From a checkpoint of a small encoder-decoder audio transcriber.
Model: 5.71M parameters, encoder depths [5, 5, 5], decoder width 256, decoder layers 8, decoder norm layernorm.
Training: adamw at rate 0.0016, 9700 steps.
Rows from block 3 of the text decoder, named by matrix and row number. Rows with one number belong to one attention dimension. Each number is 500 + 50 x the weight over its row's rms, rounded and kept within 0 to 999. All counts start at 0. Numbers have three digits each. After the name is the row's rms in percent of the matrix's.
# q: attention query (decoder.blocks.3.attn.q.weight, 256x256), inputs 172-255
# k: attention key (decoder.blocks.3.attn.k.weight, 256x256), inputs 172-255
q.97 115:460452575558461457490552557473513431583463479566464504508536435560531540613528504513522502442462491476444513435537572469497540504545441548471432441454426451444456385463509520450463566482474464505580566397530502506444450488420515388469489513547519507473
k.97 113:460581464418530521519511475604514604442576456344444494505620492459472460523442506585526446466547551459531584496481477499552476508526606474557471580540536512413531520590572456515500411515420506395576503569454487516571439421487568493505605472489433534458
q.98 100:569533494484459458484449526617464570573495552492477447545506499546542479492426491400523500565481570507535535411447542496454535491502457542471373444504486361472575455513414451507585488532463467457526381476469482416488552571428510514461514442583487432556
k.98 103:555546453429487605488525438492461517487521429492502471471425392441471457508507460540527526450547484525464496587449530569499494547489521455537482478461544599579581587506579431536526496537558485513423446524573409531535491535460519421454515580485464452456
q.99 090:542516517484549435425522436447586481507458503514470532519462482543538545512515549558556513494405471497456454491500458506510426605507567488529612527497551524514525458515499512598502474485514499433479526474407545548413491375577492502503359581506452531602
k.99 096:478469558540541422521506492456496541493435593513493556524547524495508514476579555485533500497506426471535498397461520551418491471526502533461491575523472440479479483499508526389509500478513592563537553515523516515446506521499535576593474475477496567463
q.100 091:551555495459497509504462473526496487537472616533484458466576451558497499464450484485490538603544500515542498527495562524509503494456520453512525488490470448499494458450554443457499583573594549483464460494480535475506529625414523524355473500490458426470
k.100 099:480586460510534519517496496552481417388580481460561510500518470486488423477464497525467555464551449504525512574485447458533522474452523454586528468518549591487548493581412491485515466493509473555456457549462504491502555375522405500494434541480469487509
q.101 080:472490575523465467380458534526432494524625425410488523551547449553436447498458474493456527459456563518624643550592529508567544451516494534495513512460488448509516489504524498474579464439539521590539527423509409407509538573547574505450488470539512452532
k.101 089:450472444466468512536459440595563498488524434458621568574537450580453385535459347542517442505563500448556513531478412429577471396492591493565430499522535521569550512529486461575521448530495478517445416539482501525543622453417467475525473530486517460596
q.102 097:434468510533497438519506516520510504463488418502599380593554497548492448432419542502463557500533497496527519553500511498561394507524514528531503466436571555544483510539607586575516442561524471457505512485565505501530448523527460503444446485540538512535
k.102 095:530545403588511574566488406505478497414506412481500514503452486514467455549504502458438473477495489522429522636567413411591469531399474423609552402466545618635576529488513471567534473583550451518463478486506505487506545428544478473550531557473509513555
q.103 095:452559530544532544429537456468526514513478499487584547497510491418372479521550566526503561380536531477441531489612453543466521495401532454575517490517509392530538488480540504533545478471501513516535590458433472548393458557542452545437514554539490510531
k.103 102:441502521512471466502442494564475571581530482555490485491436545400503571479489577429538458428412457468564517465540562546499501487495502485414530449524505408427423580465527557467491492555590407475497424501543518496427479619505460464468529485499520487582
q.104 105:484515471422548495525548582540498505489457434601441481500581532397527476634494557460539446537496421510475528525458502535513410485429483400461486514483500565451533564488555559596531517523497475459499542615590466524576436511489543460446386501496455536451
k.104 100:482491563442469490457578522523580448451626559531464440495454595492432391438497509522519498452475571502490539558526440534480640515440502466399575389535452495567497465432522527496492508469442476469525506425441442450409504497458524463601514547448575560451
q.105 100:462480448532507539589457475533514554461563523582625489516489514528569489485461466556543504421634523464557523495517526498474496472401505466558518563474518511564567496594524461556573383448399379537431483448501470568540417447524510609502475503510552512514
k.105 094:503504447507512497479560498528451481597503408556495439480518441507550464452496582443352495558512503452470455517479526510582546469498549488563511440539543531568561559548491438511578484638528426583452443501568551498499412453565569438500394547443485488472
q.106 099:530543549502525572607501462466515479511475487467532569489505498505493503440480511487479527523522500530498546385465517530444448444675540496566440448600520467467426522478395534552501492445495521500549522566417500472549532467507519482473504455564576583423
k.106 092:441484511552542596538535449393441425578410539598551505498457498520528571461504488526591527530452558550470389476419576495422555546526514568478458564540528472447449580540494497567500524530528475447474480461560501539537519479495511498531528414479483446579
q.107 087:551475441532461532469431501532305587442508418471474495546512465479611511530436551455491488594459542505491535559490501572586478538502430538567594440558508552441500512532524499521508477541526462511485521493603550544503443569498537493530518487503582499510
k.107 109:518421452520629451526463529468449535528332551531519670398498571540528561488635527530553399494464519475577470496480484505429435541557543525486502500523487481487506506497549585502428481424511425518554562557469485511451496464475518587550507477438432547443
q.108 110:501467496515583538495439491480480508396520440396413472568483429438492540530479423566555500395460546555512452541580502516481440470559506485542627546448523627538505545531495520491473470638431457547526481471540527658514531468444432535508522485525516368515
k.108 091:555428519539500529506498614584489468499512464467568557469479460488496410501495502503463455468499507486419536578493457506613515504548517560519465534538534569514568492502474510544478446452456504557469603565544495539550515416499440534509566572475493512525
q.109 096:455455521511513511523489452461494502580512453534452492496570440516494459503501335445533565429429431592506399502499526545459470496496499480499542428437441574582554500479558447434481544435462512581547494474512482484506532519555547457533466460462496484525
k.109 114:661419457432534563454545464569518415499534539443492506509504495447500485498534496573506604461533474534496576528512600470565437464486505522575561510445588600499488476552449558538522481494557570498483419491421510532490563503491492526527581582548394389550
q.110 100:461480542424537544507441518456492451649457552464577568459497530481468561438489442544533518476542472538468518465424547564585538459518493523502403542537446479406389445575485438479488468501529552505571522576428506559495525402436547495495443487457491547450
k.110 096:500535492440487529584546484527499439479494507520500451492509549574519559474468498496537584583474558516578475509497484512369506510453477476401438538409413345512558555497524516472520431504487559547476427485518474554534500600457445407446496444453359457545
q.111 095:502432420555439497516547593430446484521450461419495532470471382524494464500520436474417462429531524534488525606507510438474543477452512561513461550453560386468534538478511455432431555494494568452420408546555523478478529528513497358515488567551430482423
k.111 105:527466450469554484500483462485525532491526462563494526505480500471477462526480556537602534523463542432482528398486497602543501526499503441460440530540410398523439463435482490500490534380449531483554549471576476495518506500554505445496465570508435485462
q.112 099:585497551490507575523577514498552506404546592563411601401525535465497536505552478475557477445468430473458566530590485473654501539563551419568602463419485538512463384603523451555572491508491441462457555522497502520496514458492537486464539540488599414522
k.112 097:554548541475482470492448464486481453484531545442544478444545508479547454504435560547514439438384521380493501442412483509421454548520488571564529473589463542366538520515522595579545519598472514436456454507510473563500487589542525552445420457446461537532
q.113 092:528499530483554438560486462576547496506535597517444497476430423403525554628453537553486551541474468523512565466549523462567423415534471510545479454486548584482523401533523494504435522632503554533580480523428537428492496506500585589452481460431499535411
k.113 101:516493458478436519561501504521568519512438455369481487448523471510536497449566450543461557493543479478403524533507448505470549493491448476540539567476495542516554467580485453624611510596469517524509563500438534569515515544499563497405502512567563462486
q.114 099:425490480489454463458475456592494486508539493456517512559473458503537475502633541457452574521536502439528518583441412559496525490511468487536544579503473470549520479462452510532542409432505603516381487483486474569485470507643454447500474584479499521420
k.114 098:513512542562455508509541497507410463494548467579581503478563472403518634567506549541487412478465516571528460372581459471629521565439488535528453576640540417534538445526455516434490616444517338521573574467542506495457461452506439539525393555511569475452
q.115 094:562522459597391488593567540491451495530438597490460529545583558490478475458434493481489526480453531505563512459482419436444568560531478622535366507442528501518510610494606515479513495598537508454600584540528563460450500410425510424446423541495571434574
k.115 097:490495586589513474524555546394473593470395397440531493531550503456478436490483578466547547407455489447466480524505474551538493435417536520496553531419527490465462492442489459467494421529503538453465511452534455462403517527565641587445576513603487531605
q.116 102:492503552504555476539492561395439489507503520449492505533479490512450561543471504596507453530474478464483535435472537510509429561608461460472396573507541515371433448486553474483382562445437516427528572540483538502495493539475530464461448395427475509361
k.116 099:492476423456537490477519422556485377416520483497428517460462535524527514523462453515509570443444500443464473665499488449517499434458526541544492612414627528511651558460520505495499506488473587577449509536550521586464527486442461453495493621462477382602
q.117 095:434428584617493507522494480498537518501426471462628498421494462495519515465523553505443568459499490526646530493477543559434478541442465545516432471558480461525549459557557463477477471391523509539414444575513535531494512447520531486565556527431478510537
k.117 104:629488471452492543483604438433453595502503486468543525532531562469463497460469436478466473464524435511431511504484495499511458442529557523503539576441541510534512461570489429429503514562526419503548387476413452565525538397515479532460508477449454423453
q.118 104:450420474422527491397575594469400468472581428564537539540469553540513494421460467483511435502565462473461551524471490507470579447505484549441475552514577474537472505468480492571534588546478423468529488510513580574464475537398382497492537502472494523487
k.118 106:504599516533543522540455477485482536401488623510531417467410508570498601412476495523510509626470533500464449489481497538497618504440449526538507478477476596512491594520459502481488544513458515609461534553557420545578405515584431393490450472438509524509
q.119 095:425456482453549437496411453516460506541520626536385525555472503585510417419455515560511595438559585460523480485526546605559472518524510453511430461421476569483530440534522413552509451541520565501525532451429531501514464505500453351515411521520525514519
k.119 098:560523495528454527529567569569512451553412441493497444436476497367508573567449520476549520504454500475537517429513530525466556455465495469455507445515443449457561504371519517484535531476521539485601592510523506581489559561511556477373494531497408441464
q.120 093:559556512526540483406504451563546451502399535453495539515433508521481544465549547574551527494554457548584530512592459488539503581473609526483448472412484481517491503557502444446450461594475523467503473465529524495536527469576522535497473527437479491488
k.120 100:520516505496560467477489541534462465580471603491446498547589486408483522537512547429543566553432500516533448380416450495402496466525517439474498500579490330439502507513540406505425516476549531480468535523487539546460425512450524532533463418515363472540
q.121 094:543542465396368473461503493473386568569509595583540454546520546522569520546460502373487536508504512427539473577565490500567524527495512491504485469547449510512549482492487458472475513458538584579595500406569428533540516536530514529555429509583508559461
k.121 095:385453583466495513434486497484519512394522482454516577483553477557498491500456493531515413521471590512544466437509548535507519522473495505574487515519521340472444505622443438522442473481582508434476483497445552536429511534466416415606464503496464405537
q.122 102:458489522442425498495512481516453557489492461512477427634580483514503469513478508471464534514507478528496499535547537547556485470579562478460590549483460526493563469511555550408441525468534490607464541536622486510447532479509462534465523507552496549440
k.122 104:485480441440513566511473575555559420537584521418545458436496414522415528585525436563513479383526552510480469502538518513540486529569504536550514446496500532554382490507505459540477541459515426487518423511371517472465597486484489501550442511404532507547
q.123 096:424430529511460457386592580420516523567471565502509532473505440474490499514524538480517379549497556470471504488425455564518492504516397518463502547568400460337408539425621460449526463430457526453522539489515572529494371539615445499534538498504432526481
k.123 099:436530501497438422461485436502548540470465513456475448473509576494496530465498566560496469583427563518607432484524470463503584522401473428493470541475617587540555468543475520449498441398482465491510488489494487408441538387518449493508550552553461569415
q.124 103:485557475483564447503574573448483562420426481386529606589517442451513480479521457606499440567569357534583486530478517400451521501480569524496442505519558487467536624510538523418544488441480498426522474560554510496515521376531464460496561476461578494584
k.124 103:604435498539493456508476546532439438488409520547463609501493514517513443446492557585579526471374539489498447510472384593564500491526576490432500594466513561568424434459512597566455488495393450426553475502504532454512463410535541514464442456514435522451
q.125 102:591566522553458501437606490522550440479494542518481514431470499430411517452500480588507573436406446464484436532564576461551533493540492651534622412475478526504526418594426517507530596527521515513525519466529511498488459437546501517464422558529519468491
k.125 106:508571634533450591545429501431578453541441445535511486460574486542457459565483523406495511464485537554503528501474577526481397544517501492481502500484489448380395416525483415484486494497511523496431462499527494602521446523468564419540535510494494445615
q.126 090:582468495455508536431491551573425492525551521555441384495470492505481447501553460490437554506448446525361413530450417453539521437503480476486517457375550519480528482515486526572493403551463533518530526482487456511503547547526467433493450529533548461523
k.126 093:364539489580484535535419516522436530542475498490483403488428456463472554590470523550585478502486517501499489479522511517517553475531502480456501411562445414487464533521458517568487543487507534420499501525516430472506460509462398497537535578588547443479
q.127 090:535472509465566449538521506492559525461580458549441541465465420472517436440473518558490494517561484474431392471398466336511431547470517444471520569456549555503413483471555491442423481451526466468534513534549538546632520582529445562443456499519502433432
k.127 091:416485496460470518527454550499515414550525472523446386523580505494508560495556546565514515482407453520528488564490583472456534541499485466444563476403398581444465532565461444465435506474528581543581564436491488479429511560434550519614431569520492568455
q.128 106:501436500486505501466560669433546491509519510448508421414547536482505487496608437519545517462505508427523465477577474524471420431479476511540485506537534465484446463547474489499437541492553517486487467491442523553560468428518596487458538539534453490389
k.128 103:473501519507525509541462511540491462441449443478512475389476458582500518457424566501503499553466570427589413547465455523412474562526443559490508471444457535415369485477563559470605485474466596567539637592445443497451498567535546491634478503565425493550
q.129 109:557548500460525532541496470487434493398536466472507550462556521453500524444579520477422420512526471466438512565517481444548506497399478520469588555559658500458560446349476587430437477416500453550374542543496588505446536505524518603474576479472483489454
k.129 108:428543523494589553508551391512579332449509480530481492499559466435474509531492519545549571619479450509507509543541493511517488486544565461452452486468472541443486464540445475489485511417577599581491511575504525467531608476541456500429555524421487514531
q.130 108:512518555579492518536505482529443493455466473456519439457602442511474501453578448575485553563566505590402558587574432441536571440484510503625470540520438545518562500422461576529546494520488491542548575517555461538432482456500514551498491528513530492509
k.130 104:434512515446559431488460541504504456640487500482498474520332461501490488570498601499446566475450432564589570516453490457561498553528472619500442509549468451476581492554541510477511488464537574452449610443430462448495443528521546479509469506452429511470
q.131 109:496521496506545513535501565416538528494495486497367455551476541477533494500522431540407486519486494405427522481509465480598522449480538575629593465545504540546463469465485530524487533531484518500498460442513610476426436470460493484537595412464631440540
k.131 109:592494465451483478577533522497498535542473487449488515516469450543567505530476477513454446534523413527551565537552543504460488497517429481502475521467454472580505563599519505469504515489495440381564493363503462500616374500514535446487501473512548551500
q.132 098:520497542515508496528487520492435531449437525518524563510517387484503502483409442477468478501588428530431466501540514424593490524474426494474595573613527519561493549455470498508487523537488530490631529482484495479520512455566450533533550488482466500466
k.132 111:549465435397498549604484551536509490528491471600528534512575531486480504531511475459453581476441537568547469471458470515482501454536503585510490541400488524470486566500540533378530513481557483465496452479490559470552413521510482486535494520580467508341
q.133 107:581560543426460464477595479552450483580557553569588487553427541482576465544462477477497598405479433542450540478448396531474460482534525537448444475431456400513512374426509549477451535487468541479491484564502518446554546545381470508523490524514420499556
k.133 101:516586539576498489491509531437576464449466486576450421545485544584511454568486660499489482440506513519501475378588389527419501518471544541496511504501535486476417545468449501503441481495541498566505496511456536400525588465522452503507550528527499553425
q.134 113:433457505501445482480529466555478547507586431513576501491511510450468491459440476508569480504547454383486639510560509495575541535510416416586534448431488508418433422525472524544528486550415464490422568488514515594422472471418435465444513502459540586467
k.134 105:501474484534531401531487517428421529499497544448536360489486430485504457404397514480534475505498515439508586476400537488611526446487527457554492432431497519478584513492579478558514531432499457417483549385488537482516499532489505494615558498493518581527
q.135 097:501421431564543512490589558450484546436464392486547477462609504424453610391493502513453439449486484498442616477588476381524456528530540428503476497468536499523448456441518535411508489416453506550513474462521574513441532415401518447476535549448458529534
k.135 087:498514465576512381494429511475554457517590602572505505430489546503536507502470599495542461548491525442490515532439529514518507441499526518606504476555450468513452532530535519536524526530529556559557537460546527464569498493465486544528528450515583513450
q.136 098:448534483514574405489586532567517591415521478483530473446543477523497463479574483509510532513380478464528416579520592486566565505524504545496537615479553502553507544522557433405434517563473455400533525413509535573501546548453484491469598507539478480449
k.136 090:421596583592584502515450508522531520530374497484550492483476603567519484506424425431520470489460502552481425512616462453505498477423452531591435527551512495437521508583476485491491468472509487506398575496543572471503422581511489421486454489522520590443
q.137 091:525568520452534489504482518517504503525471411512504499616520387459509544457521443523435482465466455499543501484478538418497544528437540491512501535493566508460459454530553489500403486540566447501437461524467543508512580437526555464585560495567460533506
k.137 093:517543515508477454435440570497503493438450525549507545416513436538561408459495537524560560479471545469502494470586554430532536570453520480597485534463467536428489521573540576600528462556505524462440490547486526520572544428366481532605422519454479468556
q.138 105:510515499505535487512448568443487440412527453511489476577488467574575494535510632445492516420542449516473511425478431409499426562455481531509546510554538516513513504484509420547532439465487369501517614504577502480431579562484580541518463497500520545609
k.138 097:480537504505538605518453490539516575473445519513484483507530493507489484565511472562445535436523522485584490565552456443441440549469560556557477500517499507526521521474492487562441395509507492550583387511526522526532491462513368516531534498510475417425
q.139 087:502551450531523483514428563500533487528518418556407488511516493478432448560532531518542524482613538539555434529507427493534485508470506514543520444476503515493529500581464484563561438480534419481461556468504494520562541486463456548545516515573490489563
k.139 109:461521518451491500538549481499510446429487524490509546443520557575496462431510487560459429509510535499501514547605460570481523563456417568566547510521470479450477561504458524470551435517363420520541569518483480504489391439474479478521458515380577513366
q.140 098:471502482491542501495527421547411495408451535420506502545523545517462510496492369485440565570430483482440485533516500504531582538501472557526545605430482561515538454538485513419486509534489500537528470527557537512503514362537503384413450550488508505489
k.140 088:428454474537491454522595460520527506475505487370459443527414534541417472511575503521482507484511404422568572522530519508434488560460452478526569518478500557561497549526472513480524453478532408455529563534595470542475499476499565496388514578513520506571
q.141 085:511471435568439514472509428601507552496455498499564563497507482421490477384526478456371566590468495426434466509536578442528460500509479440526583561450486513582554466552451506502437483520483571575487427447486601587471564495482573460465442495424413555433
k.141 080:427593519481520442531470531500503393505451566422493441547519576499481446556481520499454604555494436519590497544431481445526465474460555570444494472575526542551537520461551421563467533426529518537652457492490436522377568531512564459407431552573471443562
q.142 083:532438545510511547353472527517435517609460543396549452543476464475529473513537543522632498439441470447454540458437513518504467523611493480432383564454514508487552504360572439546466498484569547442531549485460484559521504491437514411542557523559440494495
k.142 086:447439434538483578542547539410549357592471408514496527569563486587428511503514403460591546469542459536554503484505493494454496463505527488421487468524368455512530527447547559570467555489538547634407493522465639427508458508574575492516474481511490477472
q.143 101:501492483517507532472539428506492557600626475484525528438533519534435527460529477514485534475557542521542506466515492544559514502477495468479466522488430573554457534562487496510531559509440509535538447573535567537479502535489459557552508498427424396548
k.143 089:491446529453501534435601521503413511488497518468488463492484490521489459441491558473433494489414476473494456443475466565493551594462581446476500476445381439489491438533486446509503602568490558541610461504448523497529440484494504511407443506431488538487
q.144 087:467561546427471547453523485513601506519473597452598514475462496418500458462571529481465457593412480431515448437491534509552423459502474489470557576498483481406479548436422520472445567435554573470555524542515580568488500468466529437460417511382479587437
k.144 098:505515399478498498474543552484516476509574494486474500577555496481498446407523453507530492462480442446529535516457470499499525444531553547484455477513457494548546537464447524529535530460472551576473512422559529456524426630522481534578389533542461564433
q.145 087:397552459442531491513453451460441445533486536444508568457444446430448453515543501537539553561455475548546463504460414475484466432480557470574548507592451490542466539541431545544537475600394503390472569521509479491495586538418434427498525595485456586529
k.145 083:485469475366487403514578495547528507508583517540497462491506439491522539450483465576516516476538468435540502596497564482468500441430495448613574560596491573508432444431467551452425415554486492504527596415483605574526546492549499411500499523536496464425
q.146 093:466543572450482514536410513506473418455532531447376472492523542434473563492477451492534510515545557520394568443516402485526561541477490531546566501537573517511497488476546362471425530514525515470471557525451526421449572495473435451508498445467532396533
k.146 096:657426606576526390465494547491480517433447491489469544401525484492505512447598514579531575516441581510503587398462560528568613501498552406465531485486510527434390527542421519463463532447548594543492547541440515534562523505553419466548513465504526507518
q.147 088:484534502530488510444504452527492412525461524570396459435496499530563486468485501466483570483474557505634581539444486572491534479430542541535474476441526470529507543505479461514493520495563562466517379582503503443473426651495421467441532515493505451602
k.147 087:501496465489509443520491518543505424465520539514604461481527507503496461600530502501445554472483510478516554550435540578602557521445430425552564591515490514552572571437438530439561449447526525434559450578448564472479542539400540565546581485554497524590
q.148 091:462588420460490463539519495507528586512534478442567491484521513500492554571428478610402466581488445485537472394538568531477544675534532482449439489592497428493545435583464544500543503574480593469507474427582532543546520445530448444532458442473444536437
k.148 092:547496523519514545460526564451559574467501525480509467482453445457457480470383503513446436501498576489442454501482536461476380498541469487533441526441507494516434555493505513537553466520504525484565424480542444525367553477487552483472579534517350538559
q.149 096:491460583532473425490424534496509492500570566526451489518470563560522492475509516561565506438407498489517410347487493466493387577469585580508459463515538500528529567492497430495480486514513526392636461524464486487543476509484560523473528440445503504525
k.149 093:491387497509548570525479452445529673539440494492505483524471474549518486487488556531499468445470460504509527470565360425503501562513451431480524450486573481559457483476463480564473572471482553408459479518519496514442455488467383524462607566567516508534
q.150 090:527494538455507566548499550468542466447535615515462492547371461509492501476538558500509486477498554484475446483510483516472546521532507449517553557488548493516512561455562331534506451619464533505561493519440578546539545563422579485397441567443432494353
k.150 085:546559409477469505488449615463503452619460428468461481505491488563463467475422434507493512556495520460454450477485387468515497422571500503620459562505447534443511472561495480505471460500469525529470532472535600578533549594436521409524531513520546526539
q.151 095:494482495485473492500460507476590476507503433475526475363480540456535492471486488449519534452580494517480457511541440474525533413485514498555520520430504510519526530525513572585475453431468455615441595491488468480511527531609467541530476448495552491532
k.151 093:529597498409504466499554403487504491461499526483437499502506523481483524501607525512529532518475572422618554455626536482343412489399535477502481494516441451422491538378499562521554483553528452556515538559549485552482482555458503566570495524497577453503
q.152 091:550462509497544522578549455459455467566480490484470552553541446517528447473551516538412530579440464512588546522539568667527461505437483501509433547498583495528486488522479502528430402542514570496469368478566508496584525500485446541381491442602448500546
k.152 091:448478522486482490576444483517567481575458497456498488510418547484497528490510334522432521448477534523451547452468368578509412563515551474566493508556555504482514448528481476428567479555491455511558554567494552437468544573542521501625633440562461491601
q.153 087:495459526482617532519549595499606505450527551497486469501548492542455543503492556630474439400463512531489367448519623464462360494529554561493484524527529484539467520554533473536557488474558399469519599472513434568461555458452521529486486477602499438463
k.153 085:563482516548498513432487444411563536542508437421540460494484447547484472496467615553523511500516554506530571525505501457548581553511404501483513516546466501537473499610483422444531509580475446441365475477421412480485423461492457470508579414517556582500
q.154 093:539509412545439499589448467486417440521469415496499520446568476473537445528508464475542533458503462414508467497442499585437489535411548533529497571552499410418586488533522419549505546474435516494532464486491584402509477448537523455554489554509512580407
k.154 091:465432461515550487432503428528471541484449494443490486507509509533488492521425455446532500404603465481571507419587527592533397493553501484624505510459465583571450424524523439432459569515479499462591617438465555615457511553553482478523545513484508393514
q.155 090:491514652467474465522448552475542495484519465524477526522520489506507523483493539566570453503495452505500400436493452481507490509552474451538522507477476546438484474503555472443507479532470475393523584460591377426504513586518562518477541413503495559433
k.155 091:501532414490505473487572473510487554499450589552493534531545479481564475449412550467557541459497505476514514467547576444440526559489531567544483508585578493494468496506477452449419546546479520420579542431455409454524518504487409512528542469349506527502
q.156 089:517487566613489484452621506456471417536429499491448449475485588535449514498491488464498553504551603509444515545473549465498479478504504475561591553531439612516534497462506492418440510462526555492463493470428511479416492534539525487593541457535494496512
k.156 090:556525470466513414499427532547462586347656477578506517476444491529573448565548462416504500517527450429522449497494606518631573550590566582495519439474535424556494529488357460491433452483478494489526470485480555455582496468476534523520423511422517486526
q.157 083:428536500499549543553432513459490383523519417492484508521418443459468457562480561527522478478632579521567487473466506463466515522468515479493502488572493456504504501517592407571538488493497504427488567485497481428485418543495411532498575409571495543486
k.157 084:564446503570441507513503531568498355515449482517399556489564511455478519491381455527446571419541469471533540524472543516493409527496512507484523468549549480518516626528494545588464493541429473592552557506375501495512556509478410467489490473509499438537
q.158 078:484612472412505501581505413536434520538512479479474407546498448504485501514379609554467576511481433500474422557430424527519534469460544544468395560453546493568506416544475511469501503450536485514417465515554485516484514415465498437509519544448446517440
k.158 082:516448515503509518587503502571587363513534520540480480553552538443506432512470488523553595476553556534509543474424577390463438445476540574504506473574442515573490537422538533461415538526489588661461500498513582443502476562462549467519519524496485482469
q.159 087:424430388561564485504489562477542538490559393540530512471450484507486545549558490535488464443525486535528484531495529455482446431522551494425497435532499513467527491564476492465547430497468518520498477544547500549594547506513488521520450512587584508453
k.159 091:528490564528526562480503487482536440497525536493490512560491574526503475464379568486469513536499526500525487473597476507355443475548405487517486464540489528518480542456503532480457470533521440589571537584404525566406503520519513443574513568517440565496
q.160 108:546409489482435464480496441518462429484469477456533503451471610554510545544475468462506612437591552528510496569474398467376499496508507639512463520526543475482542465493503594456571447436387423502519496512538493595562462500567445583551539526584532368485
k.160 100:516518446483538494535637558541454563483505579466517531495537593471426510515498455578479426577476448552424547491531488450494534466458562514443499495497507515533525459569592479525573540427555488474536474423542430543390528477505511487475472434548545486536
q.161 095:447459514459531600466564516529476494433471460412463485529500489532487440555505548498527451508574573572495543470560491538469639427420505586548492495438544492507615506460466541515473451486445566408518440539542519413456509395518551526516505438589571509508
k.161 094:591525459444570345608478474407438398477516538446437476520580519509563484413510489505501514474442453529507526517500528508466511458553529538582506518544549519600470554481506519497412519400579463545476462431504471420431536553468485459528463527465528416545
q.162 095:514454508473461470531490588567406550576443499474502465484474523534527547547487523437479502422523562529507492511524421553479531493485483546572478496465540482535582526491527487483509500511524414550498554425520473502479471558417541487636459587639567489482
k.162 102:521406514503416423573544432494539453470614487439491432468436526510576488377505439462442463463500501479510628504527559460506490542599497511559477556618506501504453568455560495343471564518472549523572495497482553402540484502527469500503549428472450499507
q.163 115:469535484507472507510517409424439501483474557520470437506443512475489442553548531532473649459392484555560455459460527493457534442521491637466429523496499493487465476449555494457464527569559535473522497470427490466568493579470458577545487586541509520518
k.163 105:602582442555442499533535439547456578513477515456449612481449498496555540406526466525449441599546498421583562531571503410483499533551492469458536498510496547551567456516473481515545507621513423512506587559555499555506463408460501489437571438524498498516
q.164 108:484444527463513552563485502577489468490479516498522538456466526533534490453514549483550458437562474513495597508479554455521489478476471611507465493545562481528476560545489582541480509516469528502553475481470545454494491545485515564413473443520571507588
k.164 089:584494513470597600600438589490521532561491545383502433379528474585492461548536534466487431432521530505446468517521431452585450494549489515494437518530552483502573590489473452444528482541512479428523509505522519581500489574486605511499632456550603364432
q.165 101:564430474448474464557424509457484574464481450508540417475497472451611479451523548569462434513522430513409541549502479541538454524509477545466420496540522568608600458465544465544457416518422473471498546513419510526470505497483453520456443452506502552478
k.165 104:547458529448478538484460494497455502575445453365512501535550563487513512439481529541502548458551485503513535614488477518538561405510533508528578507519578517449501585505458473462471505375475510530484406481444529469480528635550432492469596573489516405480
q.166 103:485476486521528543543486527494556389457455525477414437388492567544504504482500492450552470459557596531439479528548496509445563482406543537460590549551465478539479518405469551465546526424501508502465496472454545390525352568500483591412472461518617406559
k.166 105:439454383497419528559602525538576475500506536510526569497530477507514534501461490508484502577534432501526553550508470494432458570532528541484429448478529549607499511449450472450577492520546419549531491448531522543525536501573440418520577480401467505521
q.167 104:504459430574504513526473457513524521427431483523519498520577490496533565492483468402501457511572575410578515558582462459444446485561474433504512533568536509501556536488471483530511463500449453564546472524570469476507481457565463524479493455400496475516
k.167 110:464521467475476535516467515534468574485463532483560532441413397507516467413481505535464380618473501469491581455517496492446515450467432476495471480523601535547530486519526487476575470537453387480563494496436476509551509440522535485503583548481506549434
q.168 093:447456370445439484472436474600449577404470430461473491505494544439455557462527427589491457501555500446483571594551446528550539402476458487569560526459484473479515460534525520485512538516499475529552444500439615599530526383511487432524511479506527509508
k.168 092:515509481500428423446500447597446411468451482489504572417458522536572446462449502520480465499453564454514576500510518512430579514443403559587463494466459534478512559436536466425652505630421482483478472485531482494485515437541508481405436502492542465413
q.169 088:484406597488528551495501480577519502444487563466568504415620492425494534448545479460496389568469467499500482469556440499512418537535479510472552497518468479462490425492512541539538488458532523547557489556540436558456504486505564512436540452418482513579
k.169 086:402542450508395626523509586483596439530498454509423450527493523468481549476508488492543547493588500535433497550435483478532453487447535514472486501539523550503518507442510483528541491453514409588466473431471578487513511612509433425552486469560550527568
q.170 096:531529492499496464501430489535408526571516557555573456616471544613500571459538513475486536547469444402547446392395537476480470484535525564397436466432490423516516499582509529445442566436563500489539468509514530441688527516494473521543534435489442471494
k.170 098:432434512519539503442419551505512603575485537486414444579546611535482436498528601486601442493449565492508426449511458524466431511533519415419454556576434507521386470417531474482373525472530482410541504474451485484428486543480528508532555461567541532543
q.171 128:482502484495532484499485558507527449466522442469467458531536405452479470497496528514485520488510447514438481507472461413522417502483494502562455505478594503570557493575547487585549453536596410565480447442478517519539594468475541561547519516617487501535
k.171 096:455555438501535424552548592546609448465472506441550509489472505512536443511530595617549432470485552556536486429531422445496588588370536516517558515567477497478498476598529565565461451576484402528522530479529475455519570443441565522527536453536479518471
q.172 098:488430512519435502494535513565495456416433490419521602505559496524468544453468428474458454523549476463539512533617513515515585490496492491502514580535460541439473489470533541426552616474484507489414525516493476569440457478552452521496480463392439507440
k.172 106:495503448435478523520546559515468496491589524524554458587498484498418536542371465508449511579470416493531550505516549562471465391507534491438496437450501514608552511456497437512509546524545519591525447560586500516529474544515440447509551556477441437505
q.173 091:497480528556503466520532466493536531437489632423459527573563528530392472520537520553519533492525373448501458454456402536453442501590515525475387503460531551489469454448518485483380562456493591448619499531525528475539522475533531564459525547444571582435
k.173 099:541535527469449511476474548552546477528584497558433506482441476477474546500533524413513494423525437443522525492435372466439488466533599504456504442524501523540521559382552550491571511472566468553487481472470494450468483608585517513578411458447474527398